A small image VAE, trained from scratch: encoder arch convnext.
Rows from block 2 of the encoder, named by matrix and row number. Rows with one number belong to one neuron. Each number is 128 + 32 x the weight over its row's rms, rounded and kept within 0 to 255. All counts start at 0. Numbers have three digits each. After the name is the row's rms in percent of the matrix's.
# fc1: MLP up (encoder.blocks.2.mlp.fc1.weight, 192x48), inputs 0-47
# fc2: MLP down (encoder.blocks.2.mlp.fc2.weight, 48x192, transposed), outputs 0-47
fc1.0 039:108081136195175148127147115090190183159152146150105117147105120128163098109106122070132111159119072112129100131142118122202173193153085112127127
fc1.1 065:140106070135194171182105182104151154076106120138110058105089074127158129121109142105141153154121067130113138118097097171173124151170106101127127
fc1.2 081:122113108107079148170100176123139132085167152160124178126115191148104093149109065099063107126095113133124193114141133142125123080118103148158203
fc1.3 129:116105084165110169096050142151171121111097136112132117153117125110102152162158063122122196185126088070117121148100184150112161142106102110173131
fc1.4 020:108151156140194045171116135091084135124138170115205065137141111179099118159175146116149128127139093164146159122085150115110138160153100139098140
fc1.5 091:100177129119086136133134141132145183206111056138132101128138188122154096141088148065110134163138150099082090152139157146111073138157113119102075
fc1.6 107:113114151126126119100142129191127113096105068145133099138137076098143118100123173117189134136053100156139099144121073166048117163143192150132134
fc1.7 099:090113172148091146117186111107140076211093149088097126161109147134131117120092160106104148132155100151150181072080177178133132099108144099124164
fc1.8 022:095149123145166023148098155087086155129123179122202067118135089159094104159167143114141132117130094161151140123095141124109137137143083134080128
fc1.9 081:105077126167155146112150135152137097104124140139142176197105139129156099092104104117143125120145098174164098144038105045114157160152116176163140
fc1.10 039:098079121139124166127133085147129130144217105148080129128040168126105140086140142079121151163144094106138136136082148138064143153163088117142167
fc1.11 027:133158061150062103080144150122153173173103179160187137086118130145126134163151155126139119107134172164195124124153141147144174066113144158144150
fc1.12 095:098102141152117108114128144125206121142191148117129135082087186090154128171141109140191135104124127042148092123111153126205131135164116131124095
fc1.13 084:185116058118140165191194093135144112143080176102102119127109101141153121103119139157118180118165138126104103163098057135092153118069124133158114
fc1.14 163:156130079129139139113130191152161100178134115092122088127064214093098113106154182070097149183113105112092162137136111150114135141150103148112096
fc1.15 123:134201156138129146150114124157173142122123129112130128174141158118073100115173127171088188115109056136134136198152092147121096125126115044100139
fc1.16 116:173083124127173172127110132143061065107101115112128115198120155191145131098127119156118124153090090103120079189115128101127083124169129182141151
fc1.17 115:121113112149136116173070208165155149170122091068142120124100123134144076130072211105138095136141112173131152131151146101144188112132105129131087
fc1.18 028:075139058118052101082107152076130176124078152134169149074095100117079112157127150090116102099106162150172112126123125103124138073103109128129137
fc1.19 067:061122108113108132177098134134122117142137110169127097140214098103114100204105120098113102111114184108087151117198091132127111140163152129072107
fc1.20 142:091134129113142157139063126122125162162128151117121092129137093113182107124097181139167032102123102099187128105184073115171141142154122171132099
fc1.21 023:138158038160074065074145166129145147157130182150183074147130132135125151150180131129144122104144144111178129133180154173150154100119150139107125
fc1.22 123:140148149090113111069104103147152110131148121140109109149094109101141110115100080110147028128098162137109109140135171115183162137161190215121120
fc1.23 093:162138185158113148117167085111122119141154120137066142156142135076169143164112132146110160167166163091143047184164140109143105110067121108144178
fc1.24 127:132109118162127129177085147142130104109166166096130102161124106136066136099116236151126036164151134094135128111114118147075154167118112111116146
fc1.25 126:135122117184151138109146177131091159166098139142130134161150129111148076050108132107122103171046146146136053156104122132112067152176139142157131
fc1.26 018:081153128138175045167109151083094159125134180134206083131141107161089117174179154100146134124131101158156153140097147106116142178136102133096138
fc1.27 094:158076115138182124075119154188088162107062160071116120109089151094134115095109123123120153171104117117115144205089104171127093164124093145129115
fc1.28 113:163099141130147118137138141132114106137149088137135134162181121138104107113092176195074165072150170166150060126111068072163109118189129142121154
fc1.29 117:075162113111088198166152111123157124128099142092105042116129127135157099141155116104091167114171114156132179138176182073092108143093122135097125
fc1.30 138:103195126208157139121155137140165105100058140118150177129139122129109149104125137136164107137147104063077150162146030141141153137117117100134118
fc1.31 067:128097134113112151122160107138136066163177087097106172134186139116115072081107120206128133126121187141120130072126130076080153117088114133123178
fc1.32 024:072139124125111064139092121068101157091103165095169145086084103137072117152150154084132157124086119158154141133110150060075146148089086130141147
fc1.33 085:069083151123119160122123161122125152051136129162130168145139203110131058114132153104119199125112131127166167113093102088149131140191082132133124
fc1.34 129:147131150102132139107150096144155159161188192129086143171126139142145138177131121123112073020126127152132101106162097109149104126136181094079093
fc1.35 021:111151120131150015136107126080097128128126187095192061139128062164093124155169147108151146113120110136153130117104144151113133103143092134089120
fc1.36 073:189117137125077196137086164069096133112141069161121126115098150116144098149164070176134102090162150138162147133121122134133139127095144154212113
fc1.37 157:143088114120191132152100149166134141134108093041138140155116112128121109076145180087127168119131111134093207095112151160160115130179073116103095
fc1.38 103:094152133139104108163159161180148110115101072172110139088106132105133066140108112116118119107167163081175182186179086103175114122108096131118181
fc1.39 110:134121131111173125149118174142155137139174111118135132158067135098144113120086152074150186081080065133143179121104106043152096169158136135106108
fc1.40 118:122098106136132136136095088147136130181143086150162109102117057075080122098111152130166157172096124116154186117064141178142138155189147142148076
fc1.41 089:157067170160184077100135127143148097129140135154094165138074122163126159037144164098135160143122116122142202164121119128104129090124079107143152
fc1.42 070:168101145169181134114124130132084122124084114125142086160147196169165090111117109117120125166151083192102067166103122169085133172073112137109107
fc1.43 110:117095117101167142144106145188114131121078110102116076145160051188131116122154136092132087056104133151133207102131134175107154115159158131110142
fc1.44 073:117075176197137147129138156101132128089167085121110155171156116108133128115099130132119163124141114136163148122080149083019107073124109137138178
fc1.45 085:132115183090121158129169023134127108141125121112138120087184113191104148152116144129159198122112137104112109129204115139108149160106165161144119
fc1.46 060:246098157109123149117178088139117102135177108151118065125142175123116100154145058160091134110129064111122162105143122119129147155124129111115109
fc1.47 135:110128156145170120106207164121122162093120128121124136052089165049122132131094139130126196155124131090124155183061132148145103130154124144094105
fc1.48 178:152113160127174128097165091100100151114111102129122185125113125150161122079050136125139103110127211089166082125093086142146157113153177125188110
fc1.49 114:170142112207108125115130115170145171061096109115111152119111119170125168137124125136146174132063082085171086123107116122151111101161144097131208
fc1.50 107:213128161126118148120115147162119136154117121117136111123122153164141090116120101151141084144100114083114079120050159139193151093213128103089090
fc1.51 023:117150157142188083177126129095083157155137150104189106118139126192133131152172178130161149151158115178139117150058152120143138200134105152109160
fc1.52 108:140137107075123118105125102099168178137119107205098159163120102162072136185143086114157102112156212145117151086121094097118143138164111086097142
fc1.53 095:085108118189148155146103157121118117070088090085143176098116130127127163080100118149138141178096160159124176167071152179097070121147082144139127
fc1.54 112:106131153136163142100071147117093118143103168078117144160107141145174108105102160127116200133112146149156162130031112127110175167165087119168085
fc1.55 031:049046133183164133141110127186130166111155111137065115149136161144147119078124172111129165146127105130100188148088119069119101124119126107141135
fc1.56 066:140091125159225125097131143149165130121130111142106095143066103126143148089173103069135157125102144128157205120122111128153119053165116091102141
fc1.57 111:132081129163158129093134131138152068126098132133117155089131090059165143201134106148112086165154125097109120134139089191121107128088191185104098
fc1.58 138:094148104140077153110074155124139121149115128152121105097119192119186104131153151091083044211106108120130142120162104182093148117163140134153144
fc1.59 077:100099099144171186120123160094116162100105195135101108132151134133133110124134141111132174149139136159096136167115108166140091182071067047176101
fc1.60 101:123120111196162082206175129157086116148149107111103102129145183075169103099110114112132140136121113195149118106146121085093107142159088134132062
fc1.61 109:146120138109153130096066101096123121131114100133099121142166103069182098173105129103118122172173182069109079157118098166143176085120122140192165
fc1.62 097:201135089182085156112118145204135138075075144102123130113117147133068169158135112105167117133094107116146161143103150092194119124131126092094092
fc1.63 096:181088094117248168135107142163130130075079106120120108106111053129143136131134118169167119135105114122105158157150119114148108164105147097122093
fc1.64 054:165122112119061187103179112096137117129116114187144119068144202137136121168158100102120104116122140139119136107195098145107157106073129155193130
fc1.65 022:140082086180118178103132162134147176160078098099036112140140115152153182112113098078134109148108117128116083156196121107152156114131163118118103
fc1.66 059:110130176139156113138142101130097150148110149106135175108067135154164107139134185127148180164108127183164075159036150092129160092108090147137162
fc1.67 090:200073109103179115091123111099132103139159111119124071146185147165123125124111045149103134144124090114075181109107091131140078132151120144089095
fc1.68 166:132152105165090129178118147115121141130110121151109153098058172117202094113092068133121086130076093118157174165171140113126160078132102116174165
fc1.69 135:148141122172196136107124122176118127155097113099118111128158142094148112112167082154169109119097129129148113147147110150000142148130097099103147
fc1.70 066:126127093170158079086091218125121137138150126156137080158150199119136119095122112123121103138163089109100102123125136166141105160169106135039158
fc1.71 071:069141077191154120126145121138192110124126135153128169119127098098125129098115109140124125097214111130081089080127063123147175181120084149149150
fc1.72 134:115147094125106205118137166134124065071159110161088114166167150154150141146105102119051133096117149141060126103152165102097103123118139157175162
fc1.73 059:109130109183153078115098182138084147146125144104133123100095156120148116111140163148143125148166092181124047136060146129124151154115078138069191
fc1.74 092:058107145124192135109071116157147156155119138130112147177128094156111134112149065111120105086129072112162166091190155143107154055148137120139155
fc1.75 141:104136167170045091148158106137118104058135116135083102173105139094145118126165170134186103124105141065144130154170110121126111094149185124152171
fc1.76 106:151091032151212113153177152106138155109109128129099161095170115167155120153120078065130107119148131116128118136084122125123117140078106173120169
fc1.77 109:156123155123193150102105124137110185080135106080140147123113073116166128087081074151136187083117120120166127138092110111194130178160121109141078
fc1.78 072:141078133202128106133105108101092146116128093111120184171156162136136060100164177140146131157109164082079111133188113103175175109160128121107099
fc1.79 083:174058080124170132111138109124147120100075142156097169157120092151098158129137149146211098142094148156172110099093083105094140183109129089102139
fc1.80 049:110105049140184148136131145138117178075118093116098139128178140167144095104141137070184095145139123135083131180095112106192147180155130128098117
fc1.81 114:127139173131129183183133123150137111170177149098115131118136135111165131077150148150084050144127125131139111071114161107164069107092150206118087
fc1.82 072:081124100145170162180116171145116129089088095115099108132119193124163117091148137100176102154184138108147104089076139184106115086143191149133161
fc1.83 083:145111100103107122124149136118167069191160099152106191177106102162132139114098120161158106093128180107122180061086119137124103103092198145129154
fc1.84 125:120147127150096163144091120132158155208114148149111070173183094121100102086180108140115050128130119176101120130167115126066143118156133176104126
fc1.85 042:133079094185192140130135114152184111152133146169087086160055109138151130116107108092154123151121139154164150087156122139152119135090205120112184
fc1.86 118:169149174140110128155108153138129179125100059084109108075158102101130114127132167105125190124201143065146168142119156137153121125121081059136142
fc1.87 152:125126190139135170094120067128072123109109149092121187102159151147172129062114141087121140153147175126153085071116148111139101167151124087191126
fc1.88 159:111126136185095125185217119166098108095114122136120105109090173085149118124110148125166059172111108060149160133163110149119158078148124154119131
fc1.89 115:120136136156081190134155148100161100148127164098114119122148151089130119146132138065154063157078078165147114114216164076110135151137152155088137
fc1.90 146:117130168121211155087143115134168150166103117110138146119114043104130149160121081130110071169125115152116078140143156145172151113176171107127069
fc1.91 068:099113099118114158102142173102143099117141108216150059167182169131120133178162074104115108119150093098119199112174100145135115099144149134134100
fc1.92 093:080132144116147119122078151178140152199170050113140089160132196105130156112124112184158131124104149104126128102161142115171131153142156130057094
fc1.93 055:145099142114072156157143129124105119118170053116122145143147164121105094161112133153111130107136230114129125080197126166136159064175149132155135
fc1.94 080:154131131194184112091147130129137154088118190070124172086108116140128139078144158134181162143116148134153163140111147095076128118051100118147180
fc1.95 081:138123166174106120132116147136155111089110125090134153124156109128114088077109155102097171159122082144074159202123141166148172142139023119149101
fc1.96 064:106142121137111088151153175129114140155119138158102201101076109123132136083115211097077141149120118146132116139042110118128182083086144120087151
fc1.97 088:149109072114150114130098100129117136109161188105108152146124164159150104117101132122164192057101136145195083091094092064123148120156084174135123
fc1.98 143:121058148123142111164119148180155144177104171076116101124100139095167131079118149085153141121142098094194213140147138124069123115143087123117110
fc1.99 113:146120167138179102076150125149178103167113130152127171132125145148095116111163030152210082130099179105124113144128162134157091087123117144112113
fc1.100 067:157124148203137146130093105120179174163106150115113127147133094127169174081129105093103069162104076179128101148167164100159174161141182110135134
fc1.101 021:097137108122138012130101133066093128109127185100179066141120087147081113152167124090138135108095089132148142116108136115098127127126086123088109
fc1.102 028:167158146144162117141150146159086155181110122163178073142135118149140082162146120185122051119178113144150138165058136141161126144177158117086118
fc1.103 092:121146166138120125102179115082135110080121106126114155144072144129094145135085121178197058100127213123155134074145120131151114144180159130124090
fc1.104 115:155092176114082154081107061125158106149112087137128109122112148131143147156078129117144092174128139078128081141163115062171156076142154154172181
fc1.105 134:129138140123092128137151099203129161145153111110104096110178088114071207144086124156158099135106169122140104141128153179143089094141094137113047
fc1.106 052:100084158180199134118096140119139178101070092136111094140137141128172112113108144129168124134123083143100140121106135128165164193190089107133056
fc1.107 090:150171151196067103101105105136195180131100144105102147102113104131171121082093108145091134160068122108118108157161159074117126114069123167136116
fc1.108 090:138110112116151156079167143189137100073092120138123148089134209098123084126102129161130107133115098129159132185086084161086137139099096179086172
fc1.109 019:129155107158163033130118173084106142134149181134211061152143134174115120148186140121151135133143101164156150140109159156136122155157098147101142
fc1.110 100:165078114152171159155147085046105124168125120111117180158139133140138175128101080139142063133123122161104112083114129125160168070160156085161154
fc1.111 065:106127130174150175164134154081174181123160150115127096128067136153151091122114145076102149145086063144116143155080099136127144141202075128164114
fc1.112 152:108127088072125142186124093157118121117149119092114109172147111092149104092122132104120175135149093132127156144089198123125105111158065232145154
fc1.113 021:102132077139144030098104157067103140106114186118188065159133102145087123148170130073144136095110102129162133119133150138116137106120093128081128
fc1.114 072:115136056144041136085143156141168107161115143190142105099131135119153134155133114116141079102127150066143124113156086143141143033132164145122130
fc1.115 021:120151136147185030174110124109086127137143179112194050144161102169112126153176145110153136127143096133139142117114152136117144182144106140082137
fc1.116 122:134095182094142153155158086143133139145091112141101106157129086145091118189188124113157126134158175059067089136165101083102097106154160112157160
fc1.117 099:090095188149162101112121108099079099159105114138118186126142094121110108094165151157126113128124223118145104180070120121160140129184135103075105
fc1.118 086:152081156233108130135108128183099134114142124153122160092110108123133109124148149093154139149172198077107155103161086089089140111074139124152099
fc1.119 128:136128085142139113130130128161088116121129101107108152107179103153069104119162113154199093134101153154061101130118067145179180171178130155129072
fc1.120 108:110152182207168142120128139134119176066167065146116128136143140084099129110084064144119172139088152125131152105108172161107146098140097161118175
fc1.121 019:107159123138164047139117163100107143138140158146209041173172122174097122153167137117150106108164120120147151132118147160144104152182121144084134
fc1.122 065:131110129105099121122181062136122055118149127154115090129154093127115170179164076145142157113112098074122190104201116115115161111111160097144088
fc1.123 117:159114092171083106155169113151136113163137082155133142107080138069118149098070166155141054142115097092136148100183134091171134179129098145088127
fc2.0 064:092089159084098117131114123123139110132159210125166120132136074162097096147232136159097115103082152100125097122145090098157171146149139086132135
fc2.1 075:105109115059103122111090129136159137112123221099212093124106120122095133171168152157083147129116162127186109107150142102145140122078129088104154
fc2.2 085:145103131071119079164114156082130131145128122127203122116074107146110178156183081136122135158151096169125132125118087160120088201169076110143149
fc2.3 096:123124130168105133180100135164075166133068159082144120104072161076092140141137091127126181175114165128103088171098183096147162085131148144148137
fc2.4 027:119127122138102155158129143157127100134106089165076118131111151076036146183107139089113108089182095135112104180067153196105102127160125138128138
fc2.5 110:131094146142079092085183162133177202130076090143094152122146140130112130128110169176137147153100088128092114098122166107153196166121100102081102
fc2.6 117:101102161107087137106082123167145177111123129128055109150143085123139129161102094094204189157126111138097106151133139108075121115176127145197163
fc2.7 121:086125117123167070135112152118151097160133147106108111141163107148124078141110137202140161143073142199114164119173159091102097159100049114107154
fc2.8 032:139138119167126162159149163176158139138098105182105123140144164115047168195122139115116133108184110151126130191111167206141106157167134154129148
fc2.9 114:168165131120124151112124126184192129074095143127056150129092113145183139086181089101126119139103088152148044146088142118114130132116111152168157
fc2.10 076:127096127104153082132159123095158141103125202083148105159125086135032121153197113169116147139075103128142095176150102089150159157125150131123128
fc2.11 036:114129095190169115118116157152156213147086102140136062066134119131110136107093114135108102127116086138114147122193165131137100204109086154144119
fc2.12 079:095093118110173132122073159125109143135145138140139094153125130149090093113180096151080117043072106137106158132198157115158179115147155186115152
fc2.13 105:179168081092119153126127086151106079173159163139192134083114143091191145060154103145134156168127162108143124127100087129104144145071122143108099
fc2.14 123:110134103150119144143151177149084102147148116084082099119144075143121043173076178105144139175115114085153093154133150139189094179140124125095111
fc2.15 114:097131131190132123144131159118108104104079184125091072096131148137095160181166104134141197107073061104110126160143139195153146134143130095103105
fc2.16 102:181156097162132188144152139128144035140103126143102184137124127129178131125137087092158118108172122143152073146139042137106167131097120117101110
fc2.17 170:114152157127118166132120197119114157170144057089060122153146112097158125123177153120177094104137068140119108147189144132126117135060118138125076
fc2.18 036:119126077173140093103127162144171201109070107143120085070124106150104143101115132096114146131138093142095110085146152118121091222128080165143120
fc2.19 073:157113145105068114079193172132101105104107143171196124089144105112075137170143132123091139136120127130094077113145081159166162142205114146120127
fc2.20 114:159161112152096109129109086163104154160136136087151142093129178098140167211135101124078124100158105178126115101094180120097099087133080104191150
fc2.21 034:097117083160171128133091135162105183140112100124146060074154120110069128130082077124087073143128071106106174140164173132146125133094120126087101
fc2.22 136:110124167146159114101141128088124087106141100121185083114110086130164163167129197118165155113056139152174185137147144108133121068078106125159089
fc2.23 127:116080167143154109106095151094109160104134188137171149115142100140110115112124151080072150160130074124121156150107061080181187136139173084153151
fc2.24 090:123099097139133162206119120113094109140133124182126149142098163134101119149152131090102025151181079164140124126128127136161041144110126129115158
fc2.25 124:146117108109116141117130117153179103097128176144053112144138104135112179177118047137138060113106134166088092166110131107144147128176099172168168
fc2.26 023:118145106157124137144130152171137128131100108168079126120139157113045169172131144080107122112198092124109120180073168205111099140169146161131141
fc2.27 113:138132134095119094149146070104137092075154129178177136128142180128127148081216106136136063137120166111097108127126095073172139172104102156143113
fc2.28 112:104125080145140147111132120182141117190087138106077173090138130163195088141118083149083153134138101129079128079132121124115168142176118171092189
fc2.29 099:094145158125125084161108153103056192147147107100152089151128093054158141165120120178152127107062101146139101167105166118104129119157181160145125
fc2.30 121:143166115156139137141166109088132132163120078103123107153131120147070062125157119131075126153095139149097069150159168181125098099088169078134199
fc2.31 075:112110154096136148157084123128148127164192096146080155111128083171120167133128115166082161108080102110127134084116120116181111191044146150168140
fc2.32 031:115140090146142111137138150125154158111090086152101147125131098153110160108131138061133202110177107134087125136074174146111068195146106188174154
fc2.33 097:111100156057121139116179114162165175075101171102174194130105152166127123116137108165066110150117118092124094086096102118130154153149139101100183
fc2.34 122:135119140134133117131095123069099161099108137163154126128082205123072151083179107105124117127152154128118149114130120097139245095096116146174120
fc2.35 035:147129128159141187161140165176157147163116109189139112146144161100057154196108142136131151124185129152128156181121165203153128156160143163113126
fc2.36 080:134104116191136095119135157164080152108094123120075136122091088156177109073130098141173135141074112235124108134129166104117145144092111124154159
fc2.37 140:160110137160107075120130146067074183130106137132142087061092120154131114199149190128152176165109140183120140097137111094151116102177115110110125
fc2.38 104:094152135133124212149128096086165070128163099093069140129078163164092109067122166093121148164103110165133161136122115120150126167075130167148128
fc2.39 122:163141136119104215094178070089132102107155147149148182121119129138101123122146149170127122145145134123142100127088040123156119122154151057072137
fc2.40 105:155120155139141127104202087089138138123137144127055107167079163160094139115090120167137160104153093154137123155091086128109207107136105185129084
fc2.41 105:108111193105070110123101127080085163157119127070174128133127150126118124142132196160153090174071111152163174098153135098150135153151128110123059
fc2.42 092:137208127144107097160190126142133114111149091088039179114126134100136147126118106147147091145144112138150099132136202146130147061063133131120133
fc2.43 124:168098150093133061131088155049132115153101136149070120116167163108091143155152163095112127119140083131137133095148099166153136179117117213146148
fc2.44 072:127115129054098169119177148093148143148115191086123116104121108139161118128199133093062145128139144122094149137073096093129171157083160105106174
fc2.45 075:113155148136119109103137115112075080158147117123113157085105101059147115127087140162124222121155132116106151101185108153156062119134137174191118
fc2.46 070:110120178115165070185117123147084093153161132125145108160102179138116102132113061141122093100110140118162151189125071168129119054137172100138151
fc2.47 132:147180102068084094132106127141162110100187109154100099151207167117155148138153109135097087100142160171119122049145133139103097086114126167129150
fc2.48 165:064118147168150163147099143127095156046138113107091086103090096130100092156160142163155115188061132149118144108146198131140121152165113148146105
fc2.49 130:196139158123101140132134133083105186111110062142071117135121092168135129176167118141155195182145142137100093096129153132139134102062082099119148
fc2.50 076:170106104116127149164105176123189114123109189131160142132084118117156092069080114124105067111100134152138176095163119088105209116154125154102102
fc2.51 029:120146114187107169144131153162162118157082094160041163117143175076089135153117181103130122113160110144101117144068165166106113084116153164141150
fc2.52 088:127127129177133160097153035119148128139112120096127131117126085142144044151118133114108117126208123102154208074092146147136138163112131154127163
fc2.53 106:136104170103068157075061114105128167133102157151138126147145144077103174135228102121095080108130162151122115158122150130195113112127133116152115
fc2.54 137:092117146099154103142123138112152142118117120152222114108093167122132138112120116154210081115153144063183077164101077097142119125115167087132153
fc2.55 061:095082139064117143094101099122140120159141187100184113139117083157099091146203121171069141157096149092167132126135106080151145137123174090144115
fc2.56 079:130102180075093104098153128065111137159128139086172140149118163133116122140094190155147159164079071132171138073180110088157102154161121128150100
fc2.57 119:104144146146115160123130144110114124193118141169099122151124145133086069136071112153185153098144116087116085150105115115149169158119214064123069
fc2.58 125:089085108140104163101145130175112058140145136181160099163170091107173103140144152135104144097137148088107108149149137191160051148106177118103101
fc2.59 104:141151065108124082090175118147133130049091119145129114060126165117156172109170133120174175165125169121150144137095132114133163128067127115105186
fc2.60 098:154055137067102149184125161132172073154100095163150132122120171096070094178116121168149143152113143150112094198096119128117115133092132160125153
fc2.61 105:095129162148075133090139150130099140145080157121152129111105111120101120171114135167089170144081177176111086134088052108123215116168161128131113
fc2.62 101:149157130085119106188120151151129100129066194147158089168125140099132108115111099145042145119126123093169085120069113120155183158146131149111176
fc2.63 080:134155137137073104087121133146197137155125175102143141126124090131198143059147117127181086115137149161190074108114116123129112123095134051107116
fc2.64 064:087163134168126065163110173110086155136103110096095126082099120151197121082096110138143130152110119171111112124209136146094115175083104167159139
fc2.65 060:122096157066111144143126125074167104136141190095173151099142074127076149156213162146083136113083117099126114163152082105125156126095155109125147
fc2.66 057:183144120159119111080110111096212145179084103167065137136116162126144148094103189146119131073137154155148125110099109175077089110114142152150125
fc2.67 090:134096112118116167143157125168076069189158123100134142140101176077116144145104066174151157088133144129093178157089092148148188098102150097119115
fc2.68 151:117152144149151107127154128150144112192109126078155147128125072081171148159125117171073148136105083134096156172091150108085112095139053098174178
fc2.69 117:110074136116044135096189103162152153172122133192060156156158134156073180146134066148160120130141126127104104124081121158120136115126125127108119
fc2.70 074:121140099119107180183150125152133139127163114092145136099176167128069174133118085133093062124143081096140130179130168098136190096151142070084138
fc2.71 075:196187103107099167162129104112175121082129157087115148111104104147127102084177091119073171146083074159144079123161137109125152119107120166169143
fc2.72 139:129155135132086151088159138166205105108165074164108124130134136158221137102132166106119135089175113095136108086122098096129155087060143116141126
fc2.73 056:130149082182111175166138112107179144156105099158106135108175167097096145109103139120081049125127080157155087155118175112108132069103153117116170
fc2.74 101:138097150079119117114185128109140124182151154097086089154155156122124155127180111160104077068069109135121156123149182145120117135114076205100153
fc2.75 113:101126096127166073116119186183122025143137152107105142139131135146183140110078080180122111163120086128105145132127129119191109123150127171102105
fc2.76 105:131119064133128158086129130171152101153105170098081115131162064134165150172173127087108149118165094134120113090134183115111172073067143156121167
fc2.77 134:129154134079152090080086136174130150102111140136107167134127065118172086138107090106142145132153156130129080157103217141148126098078153147109200
fc2.78 085:142102141125145084149134156102136124193157160160063080121147081114134059161179181136094073115118140126118189108183117132153117136140140078104130
fc2.79 082:157111131093068189150134096191138182152125148193134161102140078130158094148139131156123129148130123112150133088106119091100098098097093074113199
fc2.80 059:117091155029071125109160101118186120091119165103166094130100098155101126164185137103133177151153159145147098126112105094161122135135134112128192
fc2.81 108:121102156120139148110083090125072120113157077132185129159115082119060112120086188114178180129151147110163135146162086122148097200118141133162135
fc2.82 103:096056108110124083086095131149180124091101141117118081156164130148114144150214119096185111108098141128155077159184115108145143145168127116170113
fc2.83 105:164084100119160157132051132168130096179140150121111104138098159165129100050151121181134150159096170121129167094121137096118153177083081094137144
fc2.84 090:122176097128158122155092090094148111066146125139136117139182144150083178091127106148116092054105166151175178074188125165081121123122139142131137
fc2.85 064:096108136123138136134150122077159112174162168068164141178146096130083111098192133175086132149079119112162106110179104061168120158119140088130099
fc2.86 117:089143158106121191074190067107173121144132081112134107107125150147175156125102162167133132122083139126138195145096145136077169112102114064134118
fc2.87 105:199162131114094140123122146112207076158105119137127173145206147112118149104085097098096175070163082102095119103127121150129133088110128142153155
fc2.88 127:122140128172178119166162129182147130149096127119137146070097102111047109147074116174202150177124119080124153185103095123127133119097099106123123
fc2.89 120:122148130081125092103146181169125168143140103122207150134129080095167155131153118104201101100130108118161083156098124119119136132064163056111141
fc2.90 134:155114140142170126120129106117124062161169162145125134133136098135091073119029110164209098106077111129116158124145095142170154173163136112126106
fc2.91 068:108162117102110082160136147187063133107157137099081102109132149164084179147137065155140091134133133125094091161105175169097175197132112113116144
fc2.92 111:105106165136144158098128132153154081164190159169101116124160136134078140124097092188081106113104111102100150152122128092230169108155121088124109
fc2.93 064:134057187103103092114107161128154117141106134115115154154085084098148083142139121161101155162076136180136164095196082122157097139175117122169090
fc2.94 087:116162087134178157101123084124144134131132067087061160117122097146152138134134131101135157109161166117098190190115196087110095144075111118146169
fc2.95 097:099084203143151094146123167154162124063096160075144076161070121134118106126214137151152126127093088152139144145136106127145162157122102122125086
fc2.96 064:146106152104158115151130092134204204176108121131111124132176154170149155095133150145149105112128091074104132151126090122077073155080078178122137
fc2.97 095:118137064101186181074105163157173074137087079139150188116074127167140100111164118141121153133162128095120155135144149127113093126103098128111192
fc2.98 143:118088178174091117146085188121051148170104088132071093131107126121159080178118134155125134158088119126145140134180153101110159116168092141164102
fc2.99 110:181154095160142183129147103044143062142153124106129123153107119123153114071113126117104131125149080188143177126097133092118161148073147188135127
fc2.100 076:113136113102147138126137107090164106075157147156189133113161113224096109118189130128098158108075198143156136099118093116124149128088154112075127
fc2.101 027:118108086133121156151115142149128124135091077168133078121129114093031152164099090082100138095183095110085143166077154181132088134143116154105116
fc2.102 041:148133155183131107137145135177115130140120169152078089125129193118085120161107149113099014094100107133164111146106129173146132070135129091106109
fc2.103 090:143073168080106144129113149162116129057108173118094034120107092099143107168140154134123126186097135151137107138186173142161121148129120175098122
fc2.104 132:152136109158122126157167128130178096178174126092157133075163047087187124161115131112071092150110091105162161118156125118159090106116113082158112
fc2.105 135:088096162149155110158094136075124114144111199116177097134082106061101151129102156144115149132135140112169172149050110118167183108112162091134121
fc2.106 071:108066144031113112122125112103137145150149195133186141104096106166082107170175139129111170111120169089153084123121108098134150172090133139149138
fc2.107 116:074121151169115131112155119106108178100120116168177109118114101129158087103166190108071190105113129127133152172177089057140148150085132134120090
fc2.108 080:096177155119112153146168158127162145120103138126055165167122161203171126099117119046135092109107148073113089125120116098131151090117129136157184
fc2.109 025:088121084161118168170120152162125133142104075138071111106135140081046161153095102099115098116177084125093141167088178188119122140118130138098105
fc2.110 105:083086137087109139104071065151120147098147148159102074176180116114180125114156095150158101131087152131112124128105135123141167162157213129093151
fc2.111 077:084114145083131148154145114097133081124153194092190138124081099143101098164154082163085187130115148107163058152157142086152129141096127125145167
fc2.112 128:163115149126086159166112133065092215094125094133130169159119152133093143091188151141124147156097124137119179056092123129163091139158113100108098
fc2.113 026:136134087145139157152121148193145154136113086140144094105145133114024153192104101110118132124204092125113144166123185180116129164141123152101126
fc2.114 087:143137149153160113131088143145110202151133155106162049067118120146114151128095113173099059137106100133107134131214150120131149180123088138106106
fc2.115 029:127125127147121183176133146155122106162118100170130126132142160077039144202105133114113117110183091135122132190095158200127118103156153159119143
fc2.116 110:151080145138087140152167141113153137148124122092095147124093129142120099114121222083113158062167094150165169104151081136091110085121168135151186
fc2.117 096:172113136121093168066182112155178095144152159163089128118151161124095145139130152132100095116127088185135121132044090142129128087191129075120130
fc2.118 104:119140097118182124168104125093117097162086145092100126095162179197062088101164128144090133119093132108155150158139193129099110146084153103129183
fc2.119 122:137137119066081196103142114113147162146134085121094098135150172130130118209104139087151152113198149169115126115065086098124118143137177100142103
fc2.120 148:101113168094091202102149133121103137153088079118088117160148154116189132123125128077126168101160175169111135146076133113163136160045119132106159
fc2.121 026:128129127167115183166139146201136143141125110136096113107137169097036150193122131112117100122182093134123126181109181189129148133177129127100114
fc2.122 072:090120175096184114166070103133040097153177132161154075150129099092134142145096067142112132140143144106103154196131144179136109127129134148148135
fc2.123 118:116079123113160103157137171124192142194084117112090131110145162084123096102089113106158077165132084105175168169131097130142144158188084098129133